config.toml
method = "mae"
learning_rate = 0.0038
final_lr_fraction = 0.05
Rows from block 2 of the encoder of a small masked image model, named by matrix and row number. Rows with one number belong to one neuron. Each number is 500 + 25 x the weight over its row's rms, rounded and kept within 0 to 999. All counts start at 0. Numbers have three digits each. After the name is the row's rms in percent of the matrix's.
After each neuron's rows are labels from the 100 images, of 14976, where the neuron reaches its highest value: "colour at peak" is the nearest of a few named colours to the mean colour under the peak. Only what is clearly more common there than usual is listed. The data: photos of arthropod specimens (BIOSCAN-5M). In brackets: how many of the 100, against the usual share in percent.
# fc1: MLP up (encoder.blocks.2.mlp.fc1.weight, 768x192), inputs 96-191
# fc2: MLP down (encoder.blocks.2.mlp.fc2.weight, 192x768, transposed), outputs 96-191

fc1.751 103:507520556470494499526488481539460541485443502528496504495503531463515502486509469501495522500474495501489476541471496507510530456490502499507515503510568486459471473487495532455525501507508504499482480459482516544449518511493519497520499505505502519492507491514527508542504493466471514521
fc2.751 094:472487499507506487453510502502552510475501514505492535529499517487474541462479528491458494451500504469491461488494481542462492494476513508528455482512471597555566496517491527512513504485491492511481498484507467500527482502477507524497500501464494498503511517490497460496520516503484489483
colour at peak: pink (90 vs 57.8)

fc1.209 095:498490486458526519504468470490507459524484470493515480506464545490495527488511514503494461529503502539493523448497474452477482521482526516508494494514531483534531484521482516536485485547513495484490493492494540507489497473490465480480533490505534525483464532478477496517481524513471509476
fc2.209 090:512509515513502555484481511508484535512536475501523517442509534536488528507499505471482471458528520510485520505486489508561455522501489497507501494452469495517506497492532484536471525496496514463473478475489491534562454536485497499527526533486497493499495490488447460519518515471499503473
colour at peak: white (80 vs 30.4)

fc1.90 099:534476497533463460475481545471456513457518513485568518511513542540480517493489428518505518523533549500464480529508487482473539507524518498461478482489467544497508497513530501515485545482485484516515504431461518470522536490523527491486483515474495523487542472460461497541496480474493500498
fc2.90 101:447453500442520511520458504463532474512490485496474496508493507448518516585484521494567513458485498499520491498488500501507482522491491500507519508481523491515466489550507492486543503532526511497504483531532492445520513468446466520491501490512516493470452470497489445481498512507485517541
colour at peak: pink (89 vs 57.8)

fc1.690 095:510505490474500502521485504497504526519498487481534523491508477475510484533507523498510470465499515484427511477466520517477503512498521508538504517509583521460473497491494497475486435467492491497506529539516483475529506517520506498495542500487511481504479450505522473515422523490470527529
fc2.690 108:507509532495531477516482525510442477480499482499498493480493572514523514543532455498506518504448499482468485545513470510525448475503505545478479462516465524530541451496505541503524538475551478472490509541496479490529504486513478520502482501485490505498536498473517449542513477528505508504
colour at peak: pink (93 vs 57.8)

fc1.669 070:488465482502471515499489507535516541531499505504524497498499508470528495529495508504480481533523457531498523476493510529506538469461508472533480509478486492447508478517496504535458497471458480524558509483508506491480513513508464504455522519480504473521516509505500475564513433479489490521
fc2.669 065:499563490494541485502488497470510493533492483525472506520496497493502472462474497490479502506518492509476556490481517513526511457507502485480462488456460529488509519559523550464504503486479503532480528532494455476525495512508527521504485520485439513457522527500484477484559466503504499502
colour at peak: pink (91 vs 57.8)

fc1.104 114:479525489473520490512524490514494495522538451484464515469497456512501495507540518524502507525536491474483518462493505516504461500458551496481497528541574529523507484556485498506532530508534499470481470483535476498497518499482485517535496453515491482468480500505523464524482487485505480496
fc2.104 109:508474513489498501501489519466541499465472546512498508497518582462502506535513516513512491497487488462516485556509487481487498442539478522531518495505486491536478498524509518475491501480453519524477513510521497441524505485489509538521489525504490476498501497499467513506475491522490518516
colour at peak: pink (91 vs 57.8)

fc1.442 106:475493458518501488517519495490515497486539506488522488558460483458497490508543529490506536496527488503516495510522505501481462462480506469485520496497525546566499543515501495500508488477493507505467497455496468490493503451548488499522494499510537520505502535548507497532491520482513525456
fc2.442 101:504455437493501515517477533499492539512504569507517547484499532477483512457500492474508504517502474527474495487512509515498506515487517477486468476547507457521511485478507518520513508496477507544491513502530492489436517520459525507506498501504481541480469470467452467549485504459502519498
colour at peak: white (93 vs 30.4)

fc1.668 090:481530497481520540512464494522497509489506552486542503520505457471465470526537505519552489507469473481485482521447466530553486540541468464473481505477514559511478463491479506538485475478506539520542520531486530450511502520505505495509531481515520466489458508501485469483541490509493468502
fc2.668 091:514459506507501485459504511511554513516461502501545492564523497467516524497536462514513502513478495488503480492513518538431474509513482559508543479512476495490480553500498515494513511497536473500519481504513520488460526496469495485471487517455530496519538450459470488508502499523507481538
colour at peak: white (66 vs 30.4)

fc1.537 111:519491532473506479530516511501489506484505490488496480528500471489533466479498505467503527484438526498506524517504476527461490494495481526518516503495545427486482467509527494491492428470518451519457493456460484534531489534513514513516515493446471483448526515498533448463510489502519530525
fc2.537 098:512527565513520510492477564495499512509501477494515505523539519507480517477498498544488526488492522504496473524510475486504509538506528467510485472455477523475541487472481477469512439452532550491527483521485480480475526515516495487459451512470489472560490485499490499517453474513537485478
colour at peak: grey (32 vs 8.9)

fc1.741 098:462487499467501448528497509510505495509524522525467528488462525510481495515532498467506544503489500493499454514515506532481488543484525502487497493470511507489475474480478520527516478519489499452493530532453505453505555513527510528510531495496523513489509491504472512502542477513523457519
fc2.741 106:472510507441482520514509487490510511482493497508493476479472542511531508503521505506522538500480482502506440521498527443494494510523475543493506476498475492515493478497503533465502474524529504536473518530465456500450484466457449516502543509474535524535503471504462483532493515527504470482
colour at peak: pink (92 vs 57.8)

fc1.146 105:533514499463496482482506528480511522488536542529490475545519504499550531507534505501516496486476483500490511480498506557460539509497486498530461522431493518494474519465541464493470474457489469486497527471494548505505520504533519536517502518484482521472468517524502526463506540473507491521
fc2.146 102:496483510511508492538501507467469496451470462457495514505498496505528485505512498507476472521520504453493478483480479518515478480493498517505511514505494532522496478532517493470495565528504543494571487491502504516507488511478501537516515480475525511507498461516501553506522516499493529536
colour at peak: pink (87 vs 57.8)

fc1.142 093:508514493470510538557547450532491523515529508529522519485449525483482476439477487486504522507465503486507503532494491542508471463488501524486491488512505467512489473491505509499541542452498470522518480510474510536513487541536543531473479527452500489513514497464542468542491502493521537543
fc2.142 104:512505484491500435483519508461535507470478487506509472477519485486463472517519505493516471501511519478547500510518494474469525511523489524489488473515483455490499456558511518489494472503513525474500544509513482515483538501461501495481502479490484513513487463475489507459493475501465488484
colour at peak: white (71 vs 30.4)

fc1.707 061:507535493525505487543511514513513517563536544470524447485424508536492526504506470517524519486512475483574532558515546501458498509463514490487506454487466504477516510569499517504496482528476522525536496509491518526499473525518498484490495452458503496517474548526512554508495531496469471495
fc2.707 080:511483481468485515580478488519478535535501496539506524499546480525514520503503503517495472516500505498486458479501522545533506534519468532513500477497490476515534540530523460508546503511462487523483515491514444480531506468550503502544567482544487509495497480524533495513513509512520485559
colour at peak: pink (91 vs 57.8)

fc1.341 080:514539504550468500476502509488526506486526516512496534507495489495522490493477505461519496500477488491546494504515502514482535517537500456494528448513528508476516517500473520498537542516476545497475470486486509508539494449507525446484497428508550527510487490494490500480506493476499458477
fc2.341 082:522424520480494509493494515483462512532460514483548475495542492471507464495504510507519498521521505484506529501485530513521500483491504547460519532489500472521511475470514500518469465503518533492525540503495469500460493502513465504509530537479493521513487442515472521545470491480453519546
colour at peak: pink (89 vs 57.8)

fc1.267 090:494464477502523520468472499456535470485502489432529495480481515473528550504523504493494468498455511522476510482508508462486456501492533493469494504511545503506507526489477492501537490510472541488481510491461501505522490470453490502478487492499549473518474515483472490551492489512502492471
fc2.267 091:506542525549525502496494520517491472514483487542494477518457486539475520533491527449476517431502482445531511538523467516553505529512467497546497484474475481494533431505520513507503531455503516499461492489509474497533476554495460541503486491528469478519487472471484512487502526503506514509
colour at peak: white (63 vs 30.4)

fc1.662 093:518511525458535501499524498454474525489509483516504511500529556482478550479497454470525461477449493511477510502457502558464485509464515482477501509487525498440479526493532507546515492508485510517524493517501487466502529476560511466538535511458449540466480474505493466538504419522563486498
fc2.662 100:519482484526477537483506535503516528517477476485480505477530489496522456486535457547506562447501505475512500516506472529460517493519475494534505520530498500512520468497477472473446486497511521506489505506493481477506489523509466523482483548454475534492481493502502486526492513511479500530
colour at peak: grey (33 vs 8.9)

fc1.99 114:453500499492511443499518554459479498514524522459462466471532532547471520530471480520512478497538506483466461496464500505499498485530518511515488501503519488438489476487481520526477538488515494493475513482498475549500474502455510468549523517492457460505514490525456505485503461539463480488
fc2.99 111:536503462511509477544479468523496482517524461544530483501513480519499494502542456503497457497508468496568510508514488476485532529536476461491528508455482573506498458489520487478505498502494478464518536510477500510522510507519473490514465503450498512458492496488551465491493528514505497466
colour at peak: grey (60 vs 8.9)

fc1.403 101:484536512528477485542532500529468519523501510505480499480472540494466494478486475494514482471510502474505477494469534488536509480515569439513466448502485497503504491545542538480484487528509478456537541541471549452490487460492492512530495488547507474565478456535438482520504520473494535527
fc2.403 109:483456499476501511494487506500516479515478531477460520528508474504469511518474484530498508530504476569484510495493481497514482491482522500518510470468476503530546467509518466521520432474521520432517491527506467491522525469524478510497502528492489488527499513483522517516470494490517512541
colour at peak: grey (50 vs 8.9); brown (28 vs 2.6)

fc1.66 093:518478515481489526519512520486501479517473490493497494489474498524527492501522467545506503455490478479498498528588451448509464533498501500457497536473504465500549465505516488492470482495469471518457537469547511530449539521498480496488467485493539479519521515507480451488574514486495525489
fc2.66 097:460486507513496490535507499486534488490484544477473502435473527474492507520478532484463484524506505463468475511502533521509514499483492515480501503495497480548524555535487514490514474507527485524454534482496500508553479506563469507478509495498465452519482471500522506478496514524473510512
colour at peak: white (66 vs 30.4)

fc1.612 101:501521528533494463510512538491484487510502447526517472498535535484462504485531510535493514495511485477463526445491513520459502520497555514490506498465508500489525463480511516536549493483529514471538489520516509507477506557548503481523496504460504542490497513555489508497502511472446510496
fc2.612 096:499488449513491508519477478506529509500502518530512507485478470532519521516460467488526482512505542497494481480498487520528471525498466470498509521504520469519498534519473484445469521468492475477516503534495464473521549464513483509512460501510521481496532487539530496488486494527500524479
colour at peak: white (67 vs 30.4)

fc1.721 092:483529567478502468482451513477513501517498511510520525522438547511489487495499533519523509487516473511532516438511498510499497501508484472474470528495519496500518498524524475489505479536466502472502476502449504482550564474547477501528510485496512487544515498497486504485453525501459506498
fc2.721 092:509533544472501483507467511532476515472534497487518470491507493510481535509489471477464499496503523499523528517500497505526510507506561495524477519478530497486507466481484530512526470516516560475486541479497504530507487518478490501478477540499492477466533459487524527496493475483506566505
colour at peak: white (62 vs 30.4)

fc1.186 091:525483497475487512481494498478536505482503506499490496498547470486497503523532501518532463424480490517453503522482548468509539519508533488521543485521575526475512538444497518461516511477491499489528514514535480474512513494471517485495518491468463482526490496526573505498455478526501498512
fc2.186 092:493464492524479551508522535514500505515472509443497548461498533432503479569512500443503522522485477462471476522502478505523451500468479519483521486515495506546494461482519520522543514475538498508512515521503473493488513489532469507499510477490497491478564475471473448538484517509525539514
colour at peak: pink (94 vs 57.8)

fc1.663 125:486501518448491521498512452465497467485523520478489513521523501448487516485517532542491492528545478488446511485490515494520535487486513541507476514527460519490462532478518501540482483517482473470466500459527496508496497484539481527541552470519492544474471536543510504495467516455494487524
fc2.663 124:491452463510480498530486539494536489486472544513506515488520491489471490474512531544514490519518499493531455504446510532450503469487471452506492474557501497500546449504467492476544532514542528487508529520473523487481510487509451529501557470500483533551504450481500486536508489515487488490
colour at peak: pink (94 vs 57.8)

fc1.223 096:502536503539453494450495535509459487490470497515469484509541490502557462501502477522489518483524478486506495513564445497528514521441482500487522494504548450483559502518498501494486455511520537494494480503501514486509536524529506539497501512517501522483522534537501484505555465500492491528
fc2.223 099:551488503497552526542503487472563485489478504500478515505509519487478501539518528503522518555447516491509514533487488495515470504514547515490485515481502466515532507493499466487493517526507511546479547480485478500463519502545498487497501481486475475493493469519498503450533503479433513479
colour at peak: white (66 vs 30.4)

fc1.266 090:489532500531508488446502520460524497496491544444518533512484463487528477561472449539497489517487454452487529483495481524482510475554555495467478550538512529533518476496494494520529524472509502509531456477453499506478518504536483485479493516503490495513497510554509483486526443507523510498
fc2.266 095:491467449503510491502484492483515553538526505490488511531547512512512506489502498470502517473432484495482473502484510495492524541511500534529548529486559470522547471536493491486494530497517515521527504496532519513499531500526497506475447475506499485515478501477517481456562521480505510529
colour at peak: white (61 vs 30.4)

fc1.22 100:491447522517450533494480513484531532534464470515514512468497508501531505498534471502530464509494532484510505507496527512493506516517559511514529480493504496477515459464506520511548497531459497487531483543493530523474516491538434465552498479512510464478546515521480501502484565504507489476
fc2.22 089:497480480511467518548488567524545513502479484535510500486478470457478540473525493507486528435511489505509500499528470479513498497531482463576495485481505511509531476502501501482497516479501484510524496507509489444474521516527491523526511491469558526450498522477508504507484486515525466506
colour at peak: white (62 vs 30.4)

fc1.103 099:504493499476481500513496514436524481528490521481461518540513532490485505467506499528535444532517496506500512493479510515475478501495527500527491546503511485480524488477502492530523487517504538472495477544518526522493508499510498524508501521500490518502510488480534467467491514519530493466
fc2.103 097:451477516487493495483451544537533496500558453526510514508509492448474517503478506525499524462518503465522500480498490552499528483491514467502505538481453572525520455511534520459460516481500522527488506470474494464531483495490470489490521491486544498524492500502466458499494490484462479478
colour at peak: white (72 vs 30.4)