config.yaml
model: "masked image model"
dataset: "photos of arthropod specimens (BIOSCAN-5M)"
train_examples: 48750
image_size: 64
crop_scale_min: 1
horizontal_flip: true
translate: 0.06
color_jitter: 0.2
method: "mae"
mask_ratio: 0.6
loss: "mse"
encoder_arch: "vit"
encoder_norm: "layernorm"
encoder_norm_position: "sandwich"
encoder_activation: "squared_relu"
encoder_mlp_ratio: 4
encoder_head_dim: 16
encoder_fused_qkv: true
encoder_bias: "none"
encoder_qk_norm: true
encoder_layer_scale_init: 1.0
encoder_parallel_block: false
encoder_inner_norm: false
encoder_patch_size: [8, 8]
encoder_layers: 8
encoder_width: 192
encoder_positions: "learned"
decoder_width: 192
norm_pix_loss: true
decoder_layers: 4
init: "torch_default"
optimizer: "soap"
beta2: 0.99
lr: 0.0038
beta1: 0.95
shampoo_beta: 0.99
eps: 1e-08
precondition_frequency: 32
max_precond_dim: 1024
one_sided: true
adamw_lr_other_params: 0.00071
grad_clip: 1.0
steps: 9600
batch_size: 128
epochs: 25.2
lr_schedule: "cosine"
final_lr_fraction: 0.05
warmup_steps: 1920
weight_decay: 0.04
adamw_weight_decay_other_params: 0.01
Rows from block 1 of the decoder of a small masked image model, named by matrix and row number. Rows with one number belong to one neuron. Each number is 128 + 32 x the weight over its row's rms, rounded and kept within 0 to 255. All counts start at 0. Numbers have three digits each.
After each neuron's rows are labels from the 100 images, of 14976, where the neuron reaches its highest value: "responds to" is what is common among them. Only what is clearly more common there than usual is listed. The data: photos of arthropod specimens (BIOSCAN-5M).
# fc1: MLP up (decoder.1.mlp.fc1.weight, 768x192), inputs 0-95
# fc2: MLP down (decoder.1.mlp.fc2.weight, 192x768, transposed), outputs 0-95

fc1.677:132163147172091200121133160112132138106110091100139111129111120173112119140141092097073152135122131129093072113099163132163079096131078063143115097138116153146149155088152178175095156111102129156105192138109201114136093128159151139121110132192117141123047131112123152198172143144088098115
fc2.677:124097116111126115124069124099173164112132162118131124118128122111074201143175164146130117115122086186170130151181102135079091123112176092134160140110179158145136029134186120091121165130117136149129128167109152162135162116074114128108065209101115128149170104147122109068096152121105106143
responds to: order Coleoptera

fc1.172:138127142210197103147061169151123097112109187134179105138121152081150130124139148191120074156126136115183130096085154092124106118126090079183180135184098096113193163106038113103046140130142148113202098114146072131127100129121132148124123140091096115134107157145101136065132145115144100101
fc2.172:119132147118133146073130068145131111170151100102146148136093139113135000131113122100122139134156102156134161137102078145125110133118126133187114140155158140083130130140077071159123164102137141139159163137132117158132055124145080135083092143153153141140116140147202149143150101136134231124
responds to: order Coleoptera

fc1.272:179040142090066146142138105156128169071133161168121127094166121134140169146122132103114153076140113108158075082109196109135157125134116139107137129193153153165101163074090115099097091127170175163134106107133122082110111101203105058097075157133115144159095131152153120110095088201111132076
fc2.272:103148097111137167077121164112187084144102097181156161091105098088120142080153131137084072102089121168108108131121136141122147062154125157148077115046198158142098088146145098129117204150153127116121096176102181107109072177129172169052166116168080172196137122161141157109107102061107129099
responds to: order Hymenoptera

fc1.30:137112149135188129177099116102103115096141124118104182149133139122101077161084114072082085152159164133166143125132131114174111084136102101118149159116152079126129123147062122154045169153154123127109116121117118079091204152092152155113110151117121118137230086204147125178070142102123123109
fc2.30:122148139122078095088104114148074172134117187140115121161130060072068107183132114165090195131160130088100162175087138204116170158104125096128156148125136148120106114111173092169165108114125118111148125156116094135193085125119103118118150120110118170076068063107116102121148097196119171155
responds to: order Diptera

fc1.180:104119094126142155117171145192123116157171154138082096138158124149173099138127124196148167182140144140149136168120121125129138086122179112187151151198127162147161150102146157091117055122155159132070117118130157092128070153115090100158077131175136124173120145129178157163134128067100139163
fc2.180:086166187170107143111120050141097129160109104139095121149125158111102000163153104081066136147160152169146125108120068159148109111091115130131106107151166128108144088129075104168082129112107103117153180146091115124168088140151126148033109158112111185134115133138139121154166097177145193099
responds to: order Hemiptera

fc1.36:144112102125153097126089189177106102118165141135125129154161088140086146117142183119139098131188213082075126101093111122146108163137133152151146159107103163097075088134103125169162192154138080195119100161135110147149061122138103103062088064104145084081067158125119120139124170127163093125
fc2.36:157122139131064192092141082157175123178124105189132088082113166130097082138156108128118127109145101148154076140136110155134109117100108120142182163104072175106133179125191164084166125094165110127139162156147132098173106115145115146093179191141150151111107092120155134059159089219018166163
responds to: order Lepidoptera

fc1.563:115133142095143182132154133133116105175147099127145208161072144124133089101130106108164171168127096154177100130133121091124192100115119075183112141124158109152066126145111169152131059125111194101108126152146118160075093164105162103112087177151169153097117111200165088184146125116086080116
fc2.563:084143110094121163125118053155120130109125127129149083104143166146159086122169122095126143105152108062095131141158095113182113131135153194134116038176123156134161105161090077095088155145123130122122143172142130141188155092116042104101072148130096149141149119115101114086095138155136129136
responds to: order Lepidoptera

fc1.159:060100180139124127178087120128094103116130102086133128133134134085110107124161149136172133161157114176124152097088150141188156178169154084110224062078083169107133141146124111149091158145143139101099107153108121081150091166089138094104102188083098153138147127077121157123142143114085107147
fc2.159:114136164120072170135174101154162117107103124057111139135118161152168020155126129117135072140082138114166164193050071177134123098083105108122089181146138135102131116137111105156150100131165121151104204156084094132124086140116142127068093183108145142111085142119127067133128089126173203100
responds to: order Lepidoptera

fc1.186:117143145104162165116128129141128131027171116143156100152205143136112192127119173163069077115109145102065115143086155129157120153170075094152150092117155091151110127095154141146061123083088146142061175145104145179093145162042113127119156092133156151107135141181160105194155160123076143133
fc2.186:167082141136107132114093100127158120108095138159111111086102105109133216169089093154178102106091084154132113135206102127090089126108134103105109147077172096162096058151128132148139180164103101138174160099100136184137094090093114139183066151138141138141179082064167139108101158111089112137
responds to: order Coleoptera

fc1.16:104171122130089155122129148189098121149165201118091138153137127128151117160138200163176133209129118119134157131112154118141149167153159149169228156119157130130165107131130138072073088151132117118068119087092131140124083143198106167129091135097139128167129077096145113120174120074115130119
fc2.16:120148186110096155073130055165059123140134071148163123099157159098084147104149123061092101098127137176143145128155052134139105082050105108152076148169168114091165095149078126150088115132101095128160181121069117081118099108136136125089151157095155185140118127157148167136197047193121196141
responds to: order Coleoptera

fc1.461:165144121179214084098099133132099118136132136138088096136105166135126137179130145173143131180125147162129156109107105114166087110116162118169119106159053104130157162082130132139087069069106123122119111092193131075119131102155121149125075170151110124126120151140196150135112135118163147113
fc2.461:061146164163123137109155096137139141148103123109128131116125154136121000160156135111080109135180143132109175144117054148119115094110137146138114130177163145147077113104077100164109121156111126101149174155104116109134108162099115109052096152082118148156110128140125141128164099130163188150
responds to: order Lepidoptera

fc1.413:182187167122104099169103176079132051107153139158074084090134125164106147121133137116075161102143166158111129168106093148176150112105105133098147098116099187161169164146110086083115154129124143142140102164137171201102113080114084135114128140098157088127149180145133108050152090134135131092
fc2.413:097106099133142118153159082112104166088118164082146049130121170106114083159121163079171145202120111132116168141102158135102132101134087117095125123162183111104155106094123187110171160134170095093029166060113099145092135157113140129094172112114128206138088093100122169148183159144162177151
responds to: order Coleoptera

fc1.337:122091112136103103155131066147153132108070150107139138144110180133148166172147169147153130133087162120174136095133193134097151130090098147149086173125099113177143133129121100214114179077152159162127110152180091082117098102100112118148139120136090149088137128103149187085179123145169150123
fc2.337:100121139111143121092130123127113150137126166100107170100099152175096092093102120160144147146086095155123108136143073140208143115129158073124154085180138152147167174157118119145093068111094140156171160149087120049199096105124119098122117097105213142170144104152152102191086115095140074174
responds to: order Hymenoptera

fc1.579:126135095127103099127097098107078163176056101125101166130158143177118115156174087144169152152136129186188155047127116101081209124155108106123120081152113148107181153129136097161122068134106171137137167126182129154147139119142165130070093158200138107196116134160133132117130126160102167162
fc2.579:115120129107195125138112114133110102142164142096092127099113147087190025132114129148097120158145143155135111159048058080133167131138126164162182127098063141118083111093137113140148150085120122098145131110127077138161094137157182179093088143153144110146168124159108172173126119156158129124
responds to: order Hemiptera

fc1.620:153107160121152143095106107072125101120058123147135072137127052137090169144112148127103138097071220078074145148057124171048089126085107141163127158092142109137127111138127065168136135152132140122144144154127121125161164123093091140066115106077106131111122096183071135161131110082179129139
fc2.620:144137119145111140137155077145127151168196167102157095101150117159063044129119149129090107153150158069169082129133127133171099169122134108146149165166101147143094136150118130128133086070117089140138114121146115149171095174162152104092178135114178058105159154099184076118160100209154166180
responds to: order Lepidoptera

fc1.54:091153141112178156158112114160120121110148092146141171121163137136143105088143142091098161152150125141133098120091113128158157138131098097173152130151101136034235127128110217129122167127154150111195107073089093141070118125113216100156096146089167101151138112127192183131131098169086132100
fc2.54:105155109124097148094162105125128143160128143088061079166128171124139082166227125141130157114128143135109177157152124155147109097062085159139139176147166176187120138202139038124131087150151086157119109130105132160178091115171096129081159158103077141097111098125038094106100095139175174094
responds to: order Coleoptera

fc1.317:104167137108115096117125128187100135117123140072079138103142109179125109146225103137137100135114144103152111091109171135139132165157109114180111100152114127122063128102163095216112141162151145082145154110131149208099102065102125120070095108169151101138094112164128080146217077159182131134
fc2.317:150098153147135132169143089112126131132169081126127113144128153161127198134135144130146122109140099146169136134168167120076096089133163150172097157077145105108169118112153136074136185157120114172147140124131151187114138144146120199140124097142056081080172136132124090188172134122120154070
responds to: order Coleoptera

fc1.696:127131103052197163096096033119140119148099148108167161141161148158094122155115160080121106129159110131150074114121116153098124101160147081111204125151118118122121139151179158149175143117102134051117118132140122113104114044024131113120107144102198191127096119197145205170119107152135159122
fc2.696:062159120182115104162095126149126125121115141112143110117149118155068205162176165185145093141095116140072124149178191097121113127126191085117084112152195139141083158180209067115076136084153221164137156123136130172087166143133099165180154109161116114157158153149101079137127137114124104139
responds to: order Diptera

fc1.125:138117136082127126181150112114039148123216124146169132127162140143108121099098071126124127146152079152164146096088106115153102153109102148154169151111142090101170132085073151105060082161137140131141121151129069135066173136086180112120121167141183128145184146135161166090117181130078106130
fc2.125:113142144173127169105136086122178157097082097131105089149120163073179063154101111144085057153062092105046152128114109181153106106133140145130135154124138167120172104105147058159114130178144084123174114151107152092157125120134124057124177185079112086063142101106095133128135122128086137123
responds to: order Hemiptera

fc1.572:194173149192100113105119083145121105093135158102140125064183181168088121122111156100107114043099114165135132119161122120120181123161159090183207112149139116106146072127147135132094126109130107099134084121128196133101143122062114108107139143135114176191147107138136099116090154123113179173
fc2.572:138083110078056089181090131130146129129126152137156166123129113140095135159147161092144163126168105137112109085151131097118111105167161131156168155149152153130125088132095085118162110124139090156044153075105102166078213158153099071085128127106171141161126176151096166125135188097102153165
responds to: order Coleoptera

fc1.50:093161122087160135131145082123099153086137116150147139142150163093141128100153145124131138107118080094153164115085185171163119094180138099117193145151126053160129129077153109154059094098091177130121151164204119144132150214138139150111101097091139116072071159148108169161153076123107120112
fc2.50:145180154143173113133121175125148127141153071134068184146131086136111149103133096144093098231100180120160111138110141101097108087179141167129114151121126142079151114091142109165170126143100117128133146082137136112079070160136149111154109152067132080187110161092189148149172145095116173115
responds to: order Hemiptera

fc1.456:119188142116178120093053142122198132105144133169092097130128110167161146158113154127130171148139119181185098126130110116151150150103149109111094161134143143142135120172089152138115170087188094074097129101069114098089139082129137094161096130131115132173135087169156100071128120110073134093
fc2.456:128150153116107141131150081084069136173111092106120056066142141089099066156193087163090103156140134154090170144108068192133074158160135152150138119155154125131132126163115158140119108109115140129085137178159124134171108123127133149105106184157127174145131123161162142092067124114121136138
responds to: order Diptera

fc1.687:144115076130163141133087129105096186138139133145182131104089125089156155180163155133119091116126151079140097117085178106193120111122121189146175141104114139138166138109119162101087159090089135122007163099102099210141094117126156126084106097220153148109116140151134145154115122125094115152
fc2.687:108138115116116170059150085143121154122156147116093158150137177158113177122158081131139115123139089157166082133172073163082140123112133121142140155094163116076145139163151084205124102131149138086157057148114172119126110067115025117144144108094127090123150099125081082129143137139121138099
responds to: order Coleoptera

fc1.233:168106123106140116120141086080062106134154148118164142107166131124117070138122122110111103141124139084146153093120130148118128123160106196165140144100132120120120132072056090142068129114128136092073171155133074176141150158078182073130134175187137085127159147146120129141120119087145073133
fc2.233:131146137115128168117142111168143168145186131078144131120170153178160037152142133182067159108081101094064090166110028148063096097137121088144135134118114174144114121155175058154127103139155128081129178179152122162170107170112076114097118123107162092070087151097160137161224068152141145144
responds to: order Hemiptera

fc1.752:097133125115109200108144121113108170105107109136177126130099115160137132134120067119118117122079073144055099101067157091209129102117086088117144085123150161146184155085148140099084065135105141125140137140176186115129129137129150137143096149156152103170120140102079091105201181151101131133
fc2.752:138118124142170104116129123206135151099181113125084142085131165105124239147198142200138104121105149095182135133153079130055090129144120180106158143131123171076080137182187124131109105102109129151171106150119100108119082110118141127119089150100115100109168139126084158125111118136160081076
responds to: order Lepidoptera

fc1.135:118124117089131155106145100083190161111082105059173052157169111164116137160138161201178139083108149113137128135122067149076098105120150150135207184120127159153091142098122078072075105108121122076123148079128138109163139108072140118139098070155107135149145125144084121107075111168162117140
fc2.135:151161112181113101080153130127084090169068182141125138087133149152171023142127123158090152209158132197080128118120119188145143155090125078130116149139130115114115087201112089147144129112090120118099137108112092083163114153130105140137091130121129194108115141095182074115164131120186159088
responds to: order Coleoptera

fc1.99:155120125129130141170076151122149134133137092138125104091121134161161092113159081100146138071141094115143177118196155106163149096117153103197164135088081176100156147096163115158140075165122131107081167161121088098169118160135109134077108072137113119214180127103168125146115066188130080087
fc2.99:123148133135129163099089094104095142129130124127177153168142090144120017134083129107133144120163133130033199144080051118144129173132107019085137105145101089126084093165120127113121127175138134105126108150178085130134099126147097093149146149113159140121146131114131169130136151083196146155
responds to: order Lepidoptera

fc1.648:158157154164136087125114140057121128098138152050140143156125144082061175109094114117091050074146122094117135109208117142151108136148105153150164148098152127057099100139094190156185132129116157139116148130184132129092069131099118186124107103114140102115141140136112123145187123138136090097
fc2.648:157100114033141138112127143117103088103108103118119164109135133147106103140130109121134189126130098098072167195097100115177101158123108106136125156152111131165079123140102140127096149130099163183105162100069098083169124130164085142130111185144136102128076094090143184119093160108144183115
responds to: order Lepidoptera

fc1.323:158124137095166101142141120138077111106184130176116159144148126102038122167121161125149133118158100097121117165094121137144151132158131142151232134120134107113132119092075147148109166135142138123145113119106060160106127120056079133079084106111160125080167127162189107164129127127087127160
fc2.323:135123109137063120070153084134134120172156109123121129114076170176153144095147135128197152141121108106140164124140126139141130103096191111145141103161081123167104091158140144107139088151139119107128132126097085129215097100143160162108116138170110119130100134152053136154171080140089137149
responds to: order Lepidoptera

fc1.13:141139162158186063168138119102075035167128125136169138139152139120147047119130140150111110089168154100102123170132130202129186162146149113139157154126138110107142103121086128136193188127161068153129134054099117135148132170099137143106100218122157153126099103141123139132153172176181135155
fc2.13:161156100125102113138132128207124135151103121142100170134133097126106183174105098153151163120159120116139069191148153149069076129112141106150136134136144116087119155155159166118182082114086159122144118134130117157112142142172083167075113079091118128174055120176092063115176135113083144068
responds to: order Hymenoptera

fc1.302:096166138144132077136157091128062141161090102167171190159089149074152092109090100145110126135162127164121143161057113108181157147149167094087170122152130142094123121129061090142088131110160151127119062117160109110128138196133150120108125108127155088113046178160100156145117169113116124135
fc2.302:128149119147132162135114193126174069091156142145101118169118098136114166092130127117122089198116085117135116119134143102080105122163163159102121131123089122097163150090159155146152157166114122133135091120153112089147148118086145124063124163093119135172113162153131134131122124114100171093
responds to: order Diptera

fc1.531:164153150086115145159047061179155155109166124150087143117110160136113087104139135184116123107166111128057094164056136191204112121160118139110156079156118159120130123090153116123094155183201131124111111123140151121093129119102136134106103114168168091187092074137105175141141067112092125127
fc2.531:102135092175109123105152118159060135161141150096143164163154073120111102149131123119148169129155140156149112136111091144135145141158075152135075096095134118126141167181144161166171076137095142220112131170069185175101120120121094095170090130105087110108131169157153125125127131100161127140
responds to: order Coleoptera

fc1.551:117159157139104130126139092117102161146110105134089164113091145193133056153176100135183124158189075142130112071071118109100124168140088142172130113146087102120195171122112160142091109129091134081127199114080119181111084094193218143104063139161189150176117105166127122163139131104114050070
fc2.551:062146126093179107073109073128130137166107142075107139150082154149136091143172159100099144129146098139104181152130118120155121079121151165153145144117153206161089110173096065136132164091118064153111104150117136144081100128125110169063139149121088155144182064176081139125157169192158142094
responds to: order Lepidoptera

fc1.445:114115076114178113121149141137130116148195150138086170180121107141103100107142085063114148159116127146190147154101138148155083139128080127125012187167131114118137153133090178106141120154160112159123140065116113099119123102082124205128153142077059095142147144148134146176148129099089203160
fc2.445:105139161170122126159178110098113132059076160147117110117097106106125072154147133104095164148137135137118149121076119151144153138100135089160199145105103156092183063105085115142050123136134075122162134172151099077096094181166151129146114132127104205131113088104135149151115127148192181087
responds to: order Diptera

fc1.727:048069122138150162138124116082131111095163122090141177128093149114105122096101127090084166151156132202107196114108161175073111093082158108168111073113126162101133096152162153141126132134105117090095114122110122113146209155154056126146125088128165095112118119116107122102098172119113132108
fc2.727:109174135123152163181201129137134102159112093122079090139197140136102069160103098147152087109098101127206132153193088090147079074128112125116144139176147191105128094066128097140152114101135129132155184118149148120135114107101182051095080114089138139116121131153112090147158099134148154095
responds to: order Coleoptera